From a checkpoint of a small self-supervised image encoder.
Model: arch convnext_v2, norm layernorm, activation geglu, widths [64, 128, 256].
Training: adamw at rate 0.0022, 29700 steps, batches of 256.
Data: trained on stained colorectal tissue patches (NCT-CRC-HE-100K), 90422 training examples.
Rows from block 6 of a small self-supervised image encoder, named by matrix and row number. Rows with one number belong to one neuron. Each number is 128 + 24 x the weight over its row's rms, rounded and kept within 0 to 255. All counts start at 0. Numbers have three digits each.
After each neuron's rows are labels from the 100 images, of 14848, where the neuron reaches its largest size: "top examples" is what is common among them; "colour at peak" is the nearest of a few named colours to the mean colour under the peak. Only what is clearly more common there than usual is listed. The data: stained colorectal tissue patches (NCT-CRC-HE-100K). In brackets: how many of the 100.
# gate: MLP gate (model.blocks.6.mlp.gate.weight, 768x256), inputs 128-255
# fc1: MLP up (model.blocks.6.mlp.fc1.weight, 768x256), inputs 128-255
# fc2: MLP down (model.blocks.6.mlp.fc2.weight, 256x768, transposed), outputs 128-255

gate.713:062103132131141108110123172155134115119117160132111139136142120116107135147140124131174169123110136113159123148090153072122116130124143099154106136110137142116131177118135188176126146122157115149120103150140079127097095130122125146172150180166133094153133127117098105125133106104155112163155124108121098104113126139128109076124133099123120106144131110147130142138125105170182144134127
fc1.713:131107151152124142122170134118131118130110173122116111143118130166130121125124131139166098170118135118092178104123135150116133097105110133127114132168155143156141110117165126143133115161172111186130111131138074099111156116133116139129197134096130097142134112151102158167127158180130115152194177105122095154113110126160130098125130126118145159167167115119164103120107118135098129141179
fc2.713:114081109113078157116104089099165169141130158149123120119134107117098127101123168164124135160123108147121128083150126096140151170134134149127147103138154154153121116148118113137142171106112128120127141118166085117099124119122157101080136116156096098151127137114137180106130150096109135115123080130134152138144140108096128161105154095152139082130104166118118108159130109155146163159129
top examples: tissue: normal colon mucosa (44)
colour at peak: brown (73)

gate.492:158151147103082119116119155120116127115124098119147136163162096070128150144129062143119134147119114149125137143159130144093157111115117112117152120114137155144069131146176136135155082104141137150132145141110131088108142131123089151122129138165156112143148129141105123135177108100109132115068082071115134150122118142154071118144145130121162058074105099188123129138136115114125111139104
fc1.492:084162117140179141185114141116147112142110138138087138094126135143097095086093144135116142143144118122124174151165144170139125091114112157106140113097150065092139151100117105122081152114152109109123108094141109125123135109137138076165130141136128111116160128123123159146129129161138122125170151132133136127132133115176137111134153111128140138177156140135092126117115147141162164164156
fc2.492:130107152135106095092132162126137115140126159106122118139123120090090126161112122111101175112109134111150167142167130107092149167110127110155128122096093099150127168102112128158110136107088164139143164154113159134112076118125132108120165107109081136112121087126138083137159137085126127132121141137117119139086159161125082083149135128121107142176134089156129145129109116148148129072135
top examples: tissue: tumour epithelium (74)
colour at peak: brown (74)

gate.128:141170110104128138117124122108124140132118165139144198074138158077131156156121157186095142104119159122116160106112132138119141114162136098116167177142122134097152128145141151087132142101090146129154082148123220117114115147131131137128126125144123132150122104106111127095152135101090127115124058148127139141113148092091133135122106095142090134124118127139120115158109151098121103127122
fc1.128:132148174146109185112133134129162166143118116154101142132090136095144126166116092126151116116131145172146124123107102122117090153133146107128134159145144120118126146186124141144139159101096179129110123150134131115086095152146125172129104100115093103143096119128127132118115153112158109078166116088124155110140140142120150187132117149120132134149151137142126139099110126127135128120136
fc2.128:119083138137133115137129084164106120158105141127108116131119144087130067121110134120125156119161132141115125171138131141158128149150154138122137127075094094127118087168123173125146159161135125168138088116132158172103091089129140144114154171132138164148184104165083148123159135156145137144104102160115168089145125127149146126087105097082107173147119128142106123182124153138121128103102
top examples: tissue: mucus (49)
colour at peak: brown (30)

gate.698:110127126145123132120130132084149127092139170129116143122198145130142115125129141125133143079126122124088128126108129115112105121161149128124104117149147129125138113115121141176093064150154132116056118098089143073158132127091140121146141152158132114131145189041138111134129130121142119128103127147140099142153120129141129127138106105058132181154120140155117130131165103116111116159177
fc1.698:154132099141086130164153171091145128127104158156107133130173097109089130111108115139096131100100141125126127096143135116130112155174142178117127135124141148099133114134129095148129129109117142100138114116095162117164138106142117155176138129124182159130152156161124113153133133159147108165134134151149128116132130134143117129141150090128141229130109155129089116119110143133117109143162
fc2.698:139119161135143140124158126151126109161128138159141131127137087138139097135108137095127122092073132073144141169119109113170117153113124175155151135135102126149131123108123161149115089089099129090126096120132169131125191109129123131171165143132135145107177114124136121120127101158091123156104128140133133118141130161141134126107130118140108125112124168123160082155132149123127135102163
top examples: tissue: debris (77)
colour at peak: pink (89)

gate.8:119124133132095142132144123139104123136171164106143152141149143088156142135156119155114114135141127107151130073131134155097062129116133102168153122136080108133136128112139122100112141141109166093090129121148142131113178139118170138133133123129094108148104162128136134154116131122120123159083118128082120128126136114130173151143118126151128148101187166120144083169148098076130090124108
fc1.8:098120127142114106124156129123103128136167107124112048125105146182137130104116135106148076114146108152131144151145132164134114115125158137128116152144165116180107077075095124105133127124165119153125125149146068158108166100138140102115134139126094154117127138112099128136096150112095158163116134118123134080094155121172154095113128145145184072137141164141142122140097148087164182128142
fc2.8:102163120164135130137169099155148140146067141104104154100112144113130120126115115113128189115118109126121110134123079192131095161129121105115121111083126119108116162105132143104145174091144173140147120139134130109110092100106092130122119136144146099139115116135177166185105149146140102133107149134119170110123134118120117145144097149128130068095090087099132063171142142166137103095091
top examples: tissue: debris (28)
colour at peak: brown (27)

gate.361:100114131113144141133114117139176112104109135145121143085112111155112124176133120127162136108103128136110130087153139141133131160136100102144122100114091127129106103137089134136144149122104122123107108147126152127142093156102069136157091120172172089113140118099127138165118115105079123127137152117146158134113111121121057148090139136126134118112069142127099092119133181132124127064149
fc1.361:112072119137150152137149117123157160129128170143134115128121171129125119116103177142112100119167107110159141179121117127103107119131116148086140148130144117120113112138125160124158139136188150133161120117122109170136120094189130154122189149109122063096085113134111129082112138142166149110152153123142140177133095146128121156161136141140104124152110117131119147112117145168142141118116
fc2.361:102097125134156103170137136102125113095122153162092116163105129153108109090142116105094147127172139121126125137129121153095142128103137118159073090139147119149121167164129143134124158163128160111110101126114129112104117114128135108120136091100127124159093136159128124110100152105101168110132140108105131152075141105128115142113117124123101084116162126130124165090153110127136145150130
top examples: tissue: debris (50)
colour at peak: brown (44)

gate.541:114126147118120103104146134102129136091145152158151104175118146131121079128140128131140147150151122129100146153104121144136093127213117105154094107103140110147121131159127161145144111134141119165077082130110106113079116124102139080134132134141076122153124128082112121092102137139127125111127102092117153100113170135117155139139118117107150121119097115178160116146144090144116108132178
fc1.541:126113120093135145065101121138133142118090153133131134055092097112110174124133128140159156107119100144138125135149100131108138160109090124111087147106122099107167153100175150104133114122122113124134116174114112121134127137129114102167136127130159130165124116116093093142145166123138131133109130153103122169154127124107144105070128091139114103123146175122131127127051162130102113079086
fc2.541:121164132132109149113135122120114120085151094148103066127136134146177138127144130089127143135108151138157139172126128104135151152148109160124110142093087144110104145143081172177181120144106088161151108130103152097157139146120130117136099148104148179121127146142122137160123153136163118149139066147150109099116104167103062135124196141127146128143149155108175118147157158126118119105159
top examples: tissue: lymphocytes (97)
colour at peak: brown (90)

gate.405:141163112116142137111100168123120144149127122105123134125150116096136105104139145152165104123113148168117149112136119091140124086132118134194175106149153153138113171094127159124107121144135135115081152161126165104127148127088146135116113123138055134158115143106084077117149096100119107137143100042169139140109141126137123134123110121099130145130104123126124121110150078139140145198138
fc1.405:148138109170163109127136141144124140127123128119134087116163129144136115103140142134161112102134134100110127136138121132128110142141117152126139138137124140134120119133128136119074141117142106168131148129115127099130141133171120150129144147091166092103119125157120118145110110187133134144122193131127156115113139102173092131154112123141115128145140158118142125140112133142133153100122
fc2.405:136135150107129108128095151125090124178166141074123128058109120098109107139137134101117154131165142101102145145124140139127125183151164138116135144101126121083123128122142110101087097139133142139108130093083146107130107144147142155113149101105165163122068108160115102126128154133137134149134161139124122141119148122148133123137106162122129129123135117137118145116169095138145085122145
top examples: tissue: lymphocytes (99)
colour at peak: brown (73)

gate.586:105126153164122102156123115112146126105129096136122107109118104106168110117145103096112133119155087168114127156140161088091134097117153100162130119091127077169045163150095105127163131152151103109118146133152140150131092124094090112121136157136080146110130105122124147135168102097118127130144124102107137116153123128150110117137102153092148133136078136111143142139103095105188152155127
fc1.586:196156137075142151089133161099093100153129126123088145126107123075106140096132080159166079093134157145103143111124136134151152120141106191169152086164132156142131116140130165158147091114155141117103121133137108117127159129089154193117108101138129144152139129125117158135119093125140120108097059113153130172150128108124122116119113137115129155139160104138127105119124124107062141128152
fc2.586:138103129080121170098110118121142150156120141104109143140094136107079162105122105152108160098141153102114091085153127131121124145141161092130144099131133118171173116107100139131121148128149151163107130125099111106090079112135127143130112128156102123189108113138148137156157111132162147117109089133122119151146127112106125091146144157146107131149097120124125168111114142105129127102092
top examples: tissue: lymphocytes (43)
colour at peak: grey (47); brown (37)

gate.88:080113079102131106147183123131131161158107129133111174157115136119174130119093170144098114107110120107146135149125143140135140145133101135093137106128167144104151131126168101136120122094105126140110129088096149161116140122140106092134151118174152097142112143115115136137124108124134117147111138153151149144105081132152078101141172135097150133118145129131108131136188124165113064156097
fc1.88:113128080147138129116118127168140153161092096118115147103170125120129150118190130138122125149147117133118106136103114149159145119140116085127139142116147106133103118064144131080100147111125134143177153157107160129117146155117119098115106132094146131141083088130124150110123142130122140121139119094148214134138086129132110106119129139152098156125141135088109128137106117139120135095141
fc2.88:120137127108118121124092171133123116095113122144116111160157130135096160088111083131168124124143124141122128149137102113160104099131154072152116106108190153145142157181103151132142128153136112132188127129164140157071108134084125136138122128120103129099064132102117134114112134091152182098159099073159163151146142142141127106130090119127124146138153117127114122136094134131138131138120
top examples: tissue: adipose tissue (68)
colour at peak: white (72)

gate.154:121079100122142138114123119107136120089122135161115112116137126141132122087156156133162124089164106091147117160158135108124109128129131122148126146153148152112135110143151183123118049125119137106113128079120140099166125102128150095127149105143173095137130135100109140151136078160139108155108154184106117122130126130128098124145121176151163118099124129122150135160120114101113146155161
fc1.154:131175113162123124138129113146091136121154103109134094168146164151154153132169087110162117123155118157108125088172095128131132121121132086098103152123106162164148092126121099114095096121162132109120147122113123093093153146134083150104149128134144160134125148074109131127118093137155115113134155151141149165134115101162104121125082133137172151109127134135131093139122109106125121160156
fc2.154:126083149085162150095142115134120104102099150165125127131147156131113113105139196108153187127126113095129110143115125152163116118086109106135140146124120109091130166175109140139144085137100132153123101103089129124143128123121137163120158118082166124112132136102113147128146068098152138139103084149115156128124119117154165131163150118138086131123136180131130116165131114153149130127096
top examples: tissue: debris (55)
colour at peak: pink (65)

gate.539:117095075136107131101126150151147133126118146144175105108133112104117123121163134114137138086091104112121093137158128115160150171166117099087105106132132122130125153163103142179143134132130127112119137103132063133161093119147147149129119121137132132139117112137135147158170111137173127132086161141133139125144132111121092118146129111094143140137137110164143124111077101144170113143111
fc1.539:115159155108177150143133104123120136160126141169082154134097111135116093146140103095147132150146134128115112099093106145100072093113112143118128136147105099115131105092145121129153126101120141137142085132118112119085142103116132116153139150136148107154163116157123098128068123140114165126106109139082102103131120137099153130110101098144137143144137144111143121134082141095123092143174
fc2.539:128111154110091098109134109079122116129116153121130080138114126162114123144105126131140103058135119157147122183167149129121125148169114143148151090146144128139138147129129135127109143112094146136131074141169130100101085132134093115127114151128157102138170138119126152130108154176156125121123113146117106126152141136154169160105180105113197129088133112083091124159143137116118130079140
top examples: tissue: normal colon mucosa (47); tissue: tumour epithelium (36)
colour at peak: brown (39)

gate.243:126098118072134131108120116140136137163126125128129105093102118149157078171108139120143163143165113128099097157134137099148162146157108115155159139097180120136152138146100177134080103135099121148114083110114076098127139118114171167092146120162130112149090081120139133116132150079154092104120125113153125120116126094114137172118126109126164151109096137119106147129116162174126143129149
fc1.243:125130134162132101151145111129134114150096086116121072176115109088109149115116136111151161127132142123157155145116125119123081158113119147136105153127133146107137116128132143170191134122140094112164098132127081165156099143115129093130143164150128136122128146142120136097114106123141135140120114111120121151123140160147100108132075108097129126101118150153137158119134113158122136135065
fc2.243:098133126155126094105100136134135117114148141141136145124119138124131142119142161124072145194104113120114109169138108129138135071100132146142094140138139141149098177174170092136142128137114129117130106156135132113116142139132132125128133090117113169110112161114124118135088163139151168170152129118101084150154108125122154144136145135139134086133144114159168070111108146125092135137146
top examples: tissue: smooth muscle (37); tissue: adipose tissue (29)
colour at peak: white (70)

gate.130:138121114121167137086114165121108121132126100123161115084152107136103124111182134149124116115131137158119133156154113117167113094139146087157133131090110090145132129117130120134137153114138121154132139181133118097127156159122130097121114146088137127151107141109134143101130129132116133131120139075139115145109134123124120125128108102130131124082086138111091122139061122118114130083150
fc1.130:129107105123114131128133128119093127116116143107149130128125115122133075093133131157175114113149075117106129176171087153121116123154145180135141094111138087122201116147135136127116112124159131124097136083157124098142141149112128131137123117117185179117129158124138110152123123193133178152128180193132130148137118128094068111145131129130144113155112138136122118131159140125124135118154
fc2.130:135099120139097133172131083121112122095146156120111133103082145140153135141131174108143165091147129104113146128084124114110097162122118152146126105131154134116142122105129150104148158130118123129124105098141140139158120129138106134133146133144146098150146125106137135122102145118115111111131125190147119137077111119105120135117132099120124127158086128107139131105136103108134140144131
top examples: tissue: debris (56)
colour at peak: brown (56)

gate.141:087168117156118121109103134153162128105125133153116185093162099096150133112149107153151151122140107154141096135134109151141082100100150136162137154181148137113125111148103168128120121092112146182130125134164138101140156156113140140127106125123113132123090117135148131149136112149135087105144107120127100102151105189104124116117153164124140141132114111117139122114128123157134118098132
fc1.141:133154146090123140094161078132092123162127085103147124178119119136131138143139129112129155160108107130125114136099120117133112099126109137128142123145088143133087112123154094115132149200129170115142126138141157168109125157144118092120155128116105175202167100132128114101132120106122117106096111127143130094145136152101124107124159103128151155147142124125119116131135136116105133124144
fc2.141:120102137144170141130158091169134142090150123168123141130152111152084105133148135116130140167171198125088143128117078150165123103134139141157146150133119126104089085094110115134102145128114140172133130120175137127133127105138134138132125149134111130139137139106145119190152119135127140133136135155113139132137144146124116145124138172156121129090159132161165132167143150122132093115123
top examples: tissue: tumour epithelium (35)
colour at peak: grey (65)

gate.608:083114146168139107090106162130110168139122102155138128150177123133128164129141107104128121097116122141158111113125102120098137147111140073114099127147117157126134123103169147163156150127144135131162135151175130124136092160132092077120165152143123087181105118129093140134124165095157142150110104149087123173116099148139134095136133115108165129157141106151133117138104117153105096147100
fc1.608:122083101140090118171128103143121084123125141088110127079085130139143104130111124142141088092106104126140109146112125132137129087163165166148158114132142124094145133114107138104110147122162167130178096132126106166097145117143164195102117132146115132124122116140145148110112158103156098123129141137155134105105124109161151121133144140143121127095143108109107153106138171108163119093116
fc2.608:104160154129127166115157124107127118100149158096105109140130164127158117140203159088114139165139156072129101163090125140108154161160123103133121148095106119136112125110101102130118116141110157126124183112121141142130117127124165161133149117141098087149140098151145111145144117088138135098097136121105119133099056075092074107143138165089124151200105131149124140099138129136117110103109
top examples: tissue: tumour epithelium (54); tissue: normal colon mucosa (26)
colour at peak: brown (84)

gate.761:127121100096112130134120132110151071156121201141145136145133133111123138124133113122128146119147097110111168101124150084115112098145093101125112157160161093134192160095118175149132116189117135124127114134173124136149114095121127135122163122143084113144161136170166163136176116114160100103117151056129096155132093100123131124151136155123153135135104119075121136136147092167122131128102
fc1.761:131098109109163131151143148103146111125179125149126133161125121099140153130204107163139125146116118116137082106113108147137069136118118126158127143145144134138141161133171135110145097094118101126138117102136160108088149155108111102124173113134116099172168109120130109096176093173094137150132117112141134131116140116099101125146095132161141103098120122121150120184131097120156137144148
fc2.761:158118137131068112092110142117110179104162112089146105082103072134092163106108175126130126096136119155143101137122125090138149106147075145118127078155130141113177116138085110107128108121142127181150097149132120082150148138152121098120125134105110113115153074112127145154105094144086100136113123107138118159140134100147180142069162102191145118118109141148112109144145123088071140111136
top examples: tissue: lymphocytes (50)
colour at peak: brown (71)

gate.412:147082147109126114139099124131137090158134124087169143120117146143121057127164161159118113151104098129123143173088121135158130101111110109173132149124115143124122123126158126127156130142175122138121124109149117094101127097127140111132093125162090133159130139064077082086072147111143115138155098117170116070083156096160118094150132135121137132080100135169136143164164100093125149100131
fc1.412:135123124142126089101149129153077151146114131124115107095152100122157161134145129121140160146155147090119128115122093159100097138126075102113140135101118119146149145112160158111126140091136129116124115135127101121124111127095123150102143119168100149129140110104108111120120099101135126128105096107152148096119122149067145126146075138130102131096103105110129148145155123123139102112110
fc2.412:130149169130154087094150153131155141157111137151124104139115059135104081093129118107116078081135125141125128087153123106157194122099153155141119118145099161129137112116057155136112134138137141162118122135140154098122135161139138101120157166121133117105156141174150123139124122127172134123075110143133117154159154122118128106120152112138182140154096111106109100128115138114088122143149
top examples: tissue: debris (49)
colour at peak: brown (51)

gate.197:096139119139130139114136113147139105136141161132117075096100137073118097208093132085125139142146161114090134166144108127115153134103164136151153099115107090122148178136111123132144116164155084115105139118128105095113157096145153153093118109183130139082156142110158082141073163105139113094118114131148139105154159096096146090109124119106137101137088122094134159100150150127164177126137
fc1.197:145107125124130110079162128155153111124103093151156088113109099134114090150134088119127117093137078148100152100128131110143106142129095120100117149156158148126119126113133138172143151183112080148110114131139108143147143116111130081102116153152141112134112140098129170153102149126149114163144096142177100139103131112130151117134083090123119146113122125096174151136130132153132123121172
fc2.197:153140113095113151128074090088150114105144126111097114098088152149129157126127155127143139145147151087120082141117121098078110110124125087088136082122128134097144119121110165157139139187139140140099126139090139116082066136145056110118130136134133171123110145122145167149114104103174156079133143142097129099128107092110180133135150158086138114142134140143148154125144146097157128122158
top examples: tissue: smooth muscle (56)
colour at peak: white (90)

gate.79:142108139087159150116120124145088144135146130120123142113141138138168179122130106112119161085123105163127130142127104101128122142138176150084150131081150140132081131132176170150127155121095146168099136158153111133118130112115127171111121128131113147106150134116142186128114100120131111127123069141166140147135113153138136156133122150115128146120132132155078097174096105086139155142131
fc1.79:130161110096106146135179116107088109151126157099095144121140120169137135110117098145165169153138125090096146119087133097157106145128113152142127120110127112120132104108188145133125165129099129133109088111143158154120100141156105128142121141108173094118108155143165158115133124140122090124092134140164149154158123158132144176169134116140086166093117119135076131153146138130125125111129
fc2.79:150158104110124119126152152105170097182145112156145103142140135140168149150120101106098159132130117168105163155117186167133109130116148106121103173134150113148093107117135138133163117148171135142105127154144158144122151112099123145124138097141166138085108135102075117085103121161118103162191125123105129121133103123176137126142149113150115149078142088100142124116187111133146117167147
top examples: tissue: adipose tissue (28)
colour at peak: white (68)

gate.600:115141105142125123104117140091077103139150106127132131127130134130120129159124132141122121123169157149148133086099114115132141112131116088124127140129105118099138124106116110137141181103170106128130094123165131159138077114128168128159129166137112160176154139096134170113152123058149135103051094155116109158091095127096185121119099107101132158149134109115131107094114125131109143124129
fc1.600:119100104129112150122125143140129174112110089109151112124060131134128108102150121163139154128114105147168109114086112129143139122183127125124144142126149134092145125118111111149124116111156134118120103086106100172137094122109155186144135093133159108156095105084130086110130120096159106144108109208102117124145097137106111087141172128126117086146137172151121113123145121118135118147152
fc2.600:146134166104141140118138145125141117149113151114132138079104123133129117137130112128130136092147106126115120102107148196105115141167106113133131116077108131132131076088145122068120108117115109127124118108131108119155118127186138122131135132178171117159124113155137101105140108091185125131132102163102097124138151178110133073085122114118120114123093136147123126118103134119098114110129
top examples: tissue: mucus (55)
colour at peak: grey (53)

gate.198:098112119138092150124136087133126170108141123135135110121151103120155159130156108130069107092133137100152110097120102116104144168110123112104108126126112144110121130084174109199151138106131152119150140139150113118137084138123086152132115136167140088165138152127109105144126105121166117140178139118121138117145062152144099121138152125098152142137154149121134134130100113116088113112104
fc1.198:164094133120138095136118091150134101115143155133116162130144102107121124139145126139139119161114134149116094139109133160088118106143142149157161145092111130147169144153068090095115124140159171103137117144109162151103129113125155150102116135121109116095126126165114160094126105116115125083133130073116111105145114141123167132101128130113117146093090083088123151118142135071133097081085
fc2.198:121145152139105126132157126108089099160167095102129083123142157122190108165158145113122092050181144126151096190085164134111151107135122102141128112130082122133126164091113119128120124156134118135131138147085150159203111108131169165112162142124103138133152120161102126135143130120133158132084108158086104130133060125122098077146136138105143161138120111118155111124126164108071117137115
top examples: tissue: normal colon mucosa (36)
colour at peak: brown (67)

gate.118:134150115114129113135101127121124151081106120113130119168178169132132169113130078152101137150172113150162149173103117143156114135121137104141123145159112123123072105147130172125121135096091094104104059150093130117101141134117126106143197121136096174157122136069137126115136149141133113110159102154127184114112143150150154111125124144112141131172176118139104132112118118162152144164170
fc1.118:140106139106133104084152156147094136117124118127134107089094078113101118126123115156131161149113114163113132146143085168117137120146132153130103098139135119114137138159139125160176122125138122116110111136154105100107120119112110160118116127140165103162152121125141107197123118132165127120141111138136090136154158128083137150116120099136139108108132094138107145122092141103060109108146
fc2.118:119132119081098104117128115150122081133116156167152094182122117143084126081101127131159122118049101138135097108136107122146150105129109148106165150070113113105100132121048132166141099129116117132128170119137145115121119124130111130122119139116147159131118166148162115170141155136175097157140071143129156125157152147106100126121147143148172087190107155124120102143152145121122101141138
top examples: tissue: lymphocytes (75)
colour at peak: grey (47); brown (44)

gate.327:145163125120126137139122121087137125138129135137113098168085125160129135144174128108091107107152135115122118088156112143147110135130120088099065121141138144162125118090138099167092149128117111150108122131148110122101143130131135135117152116137069131123097145119096134166128125145156127143148154142140104149166155141103132138087086098114132095106124115138153127140151066171110156159100
fc1.327:148114129135149111129123156115111111101121127114142131109097124106131113126119100160115162195103158159138163125103101168150152136144150151150155113069131120092087105148109107119114171144103099119123132108116124181158130112105136118115082132147123119137086123131179114117124130107156137079100056176141139108161122118096131131146155153104096163112131111165106107135110121151128118147097
fc2.327:168116121175123123148115107147173083139109095093122132101138149113140098103110108150123116102153134110105099123126089135134108080114143073168126103121164128144124134125083133103096146147112198136122104094105097164135107128113094086120121147168073106158120111162141128107121079115105178092113136163149114137089114113135149138146129118104132088073139098118122125106127111113142090138073
top examples: tissue: lymphocytes (59); tissue: normal colon mucosa (28)
colour at peak: brown (49)

gate.67:167099120106131121121112109117110078135115056125157118154117131107146150123116148126139107131124183146128099154157120151103112106113147114143133113107147154112075083104151143176100141140113142134119134118129113138112098102160160165085104138135133142128106122124123141146060153108156101141161104148180116158161173127128138119146106110122170119147098126125131144111112123115165173146126
fc1.67:086081130168119102153138166154155115116166103100102119123136118194131117144147120078155139078097153089114099148129127085114121112146129140130156141135139136158123119129151115132086152069106117093130155118103124145118170131112106099117150125166147129104093140122149150143161138129140157171124174153139099125159087132136064145121147100137144129142105126086104185118140127114156142152125
fc2.67:120176103137110136131157111086105144079154119081127146131115155115112175102139185122156110109138121144150117142137149113138122124135114108120123077111080115134132154132156124131183145148145089141156092130118085130138158115117121152162100112115132160107120113117101110156129120182107161166140164145117085099147112180118080118101135126125104168109114155143117189095146170100108141111161
top examples: tissue: normal colon mucosa (28)
colour at peak: white (77)

gate.434:126143143134136136119139079149095139167126154121143115120105169137103128148113152096134153110143168117128128135094161127155123175128163137139117105118142109140134154151093121174124153127091106125132097111110120165142121110162133152128130120130091162109105148113176138087144137084067111136141107156135125113109194126116131167110115114089101139161140112100115143130134099125120112188114
fc1.434:090142131139170162106120154116112135125124164120149110158077114087148121123074144115156159127126149145091133163125111103132130158123157152080151111124161124134140124129105119140114164120115160117151127146133108142107120086194126159123129130110182084093127097176148114152114113129105135105144178130117112135126151135127084157113140125155114110112130150135073135149092157129116098127092
fc2.434:090152116118160121163142131145097167135133132132070123160102109100093119096104152092116146187118112133122175137113085105155169145115071149104131164087120149105099100120085141157163147167123154135147140108123159142107124140114144090135128148131141168103118120123117124145113181107140061119167115128155134149165140196107093104125114139146122106175148114138117122150143104151144114122147
top examples: tissue: mucus (54); tissue: normal colon mucosa (25)
colour at peak: white (50)

gate.117:100160146125108109109143132150087141159132118147141114118153060124131147142152113125122116121104136135131134148109108106140143134109132110128097134164119130093128135100167115142155141120137141153141151170159141116127146169115124131117155116128121114176106134166107094160155131118165140126118139109124159118135116112117113135144134127165136092105148091150125136145098129076059132105097
fc1.117:117161142107101145138138142130085111145139120124142109110082132136126147115077156160098127140116104126097131136126134196108164102120114172136137115154141120075144126131179088130113128149130139120192107128135134132100133139205129113120125125109119107146121118158126156096166164119156141109134116145114138109141119134160164134129179175134137138141150107127161096103121199124114140126143
fc2.117:114164096134145136126132125124137109152090146102106125132104129137132121122145121118105168098138096089154105159097106165113159155128123068130116136120128108147116131090107125103120111109091145152115141123071145121134105106126135125118163078116102107101107096167138111133121138138177151069097107121108164144075106067132113105150154161118072101146126107197117129114146124150112133094121
top examples: tissue: tumour epithelium (55)
colour at peak: brown (72)

gate.196:109102159127099106166118136092180124172120171145084114089123123125131067143127173087159121129149101165121172139163151154141120101131120115104129128126116127185116121123109122109108124105186136107120129136104124094150094114123150111129114123149095105073149137111104126127080163141116130162137151126122111121085150147162132128113143153109158138115095161110170115141151147129146163135108
fc1.196:117138107138128139073151146186080139083151100108187123179145128120105159109160138135147124126112152076130062111097134111110084108127159099152094142079132114140144138100155150155106123147065098171123101144102116156106144124144125151111148105120146136165098116121163168146161124106141134131093144118146120155108102099126131161119110145121121105120192086122101157120124117131119114135115
fc2.196:119144150127196110126181099137121113132116124170125117161125150150077142106131110142157112120149157129134133105117070108160101125155121114139139108140081172137136089164132136125120148119114109119150119107150105148131100114137148151129133143125111125129156124140087119115126125162143130135156114122092077139194133156078103158119102110092135132122159145085125139110145191107123148148132
top examples: tissue: adipose tissue (73)
colour at peak: white (61)

gate.202:094127126103147147146147130126105146105122135087153165109162102143146116106126145147143156194096129122147119147090140117126106120149120120136113121079119148119148155133145121123156119124102150159086130152130172123111116123055143131150097099123115121135133129124129146118114042121128117109111092126083162128158150177158153145112143127124127153163147108175103136142099077078182124143143
fc1.202:128138111177124107139135137198119148086106120165155120128146108144084135129140123153084075158125170121119123155152060172115162137114159124109161139149136134132124099119108108143077176130142111111107158131145098117135177159084109103107111100124109164163121123112119134159152173116147106136145120111164134100140101101073081132113144158107114112165124116144128093099103113150138135122131
fc2.202:076119145124141144138155127120169099070132143132145140145107156147120132144143095150159097117111153158140118125160106112108139092129134117149139120146135113171134123158156128114147161152146143096111132165161124122125111105142113131155093162146125135168146156089141115139126154107140163136114147108110088132162119109108102132116063119103116164148122143094096146117077100142173155107161
top examples: tissue: lymphocytes (96)
colour at peak: brown (88)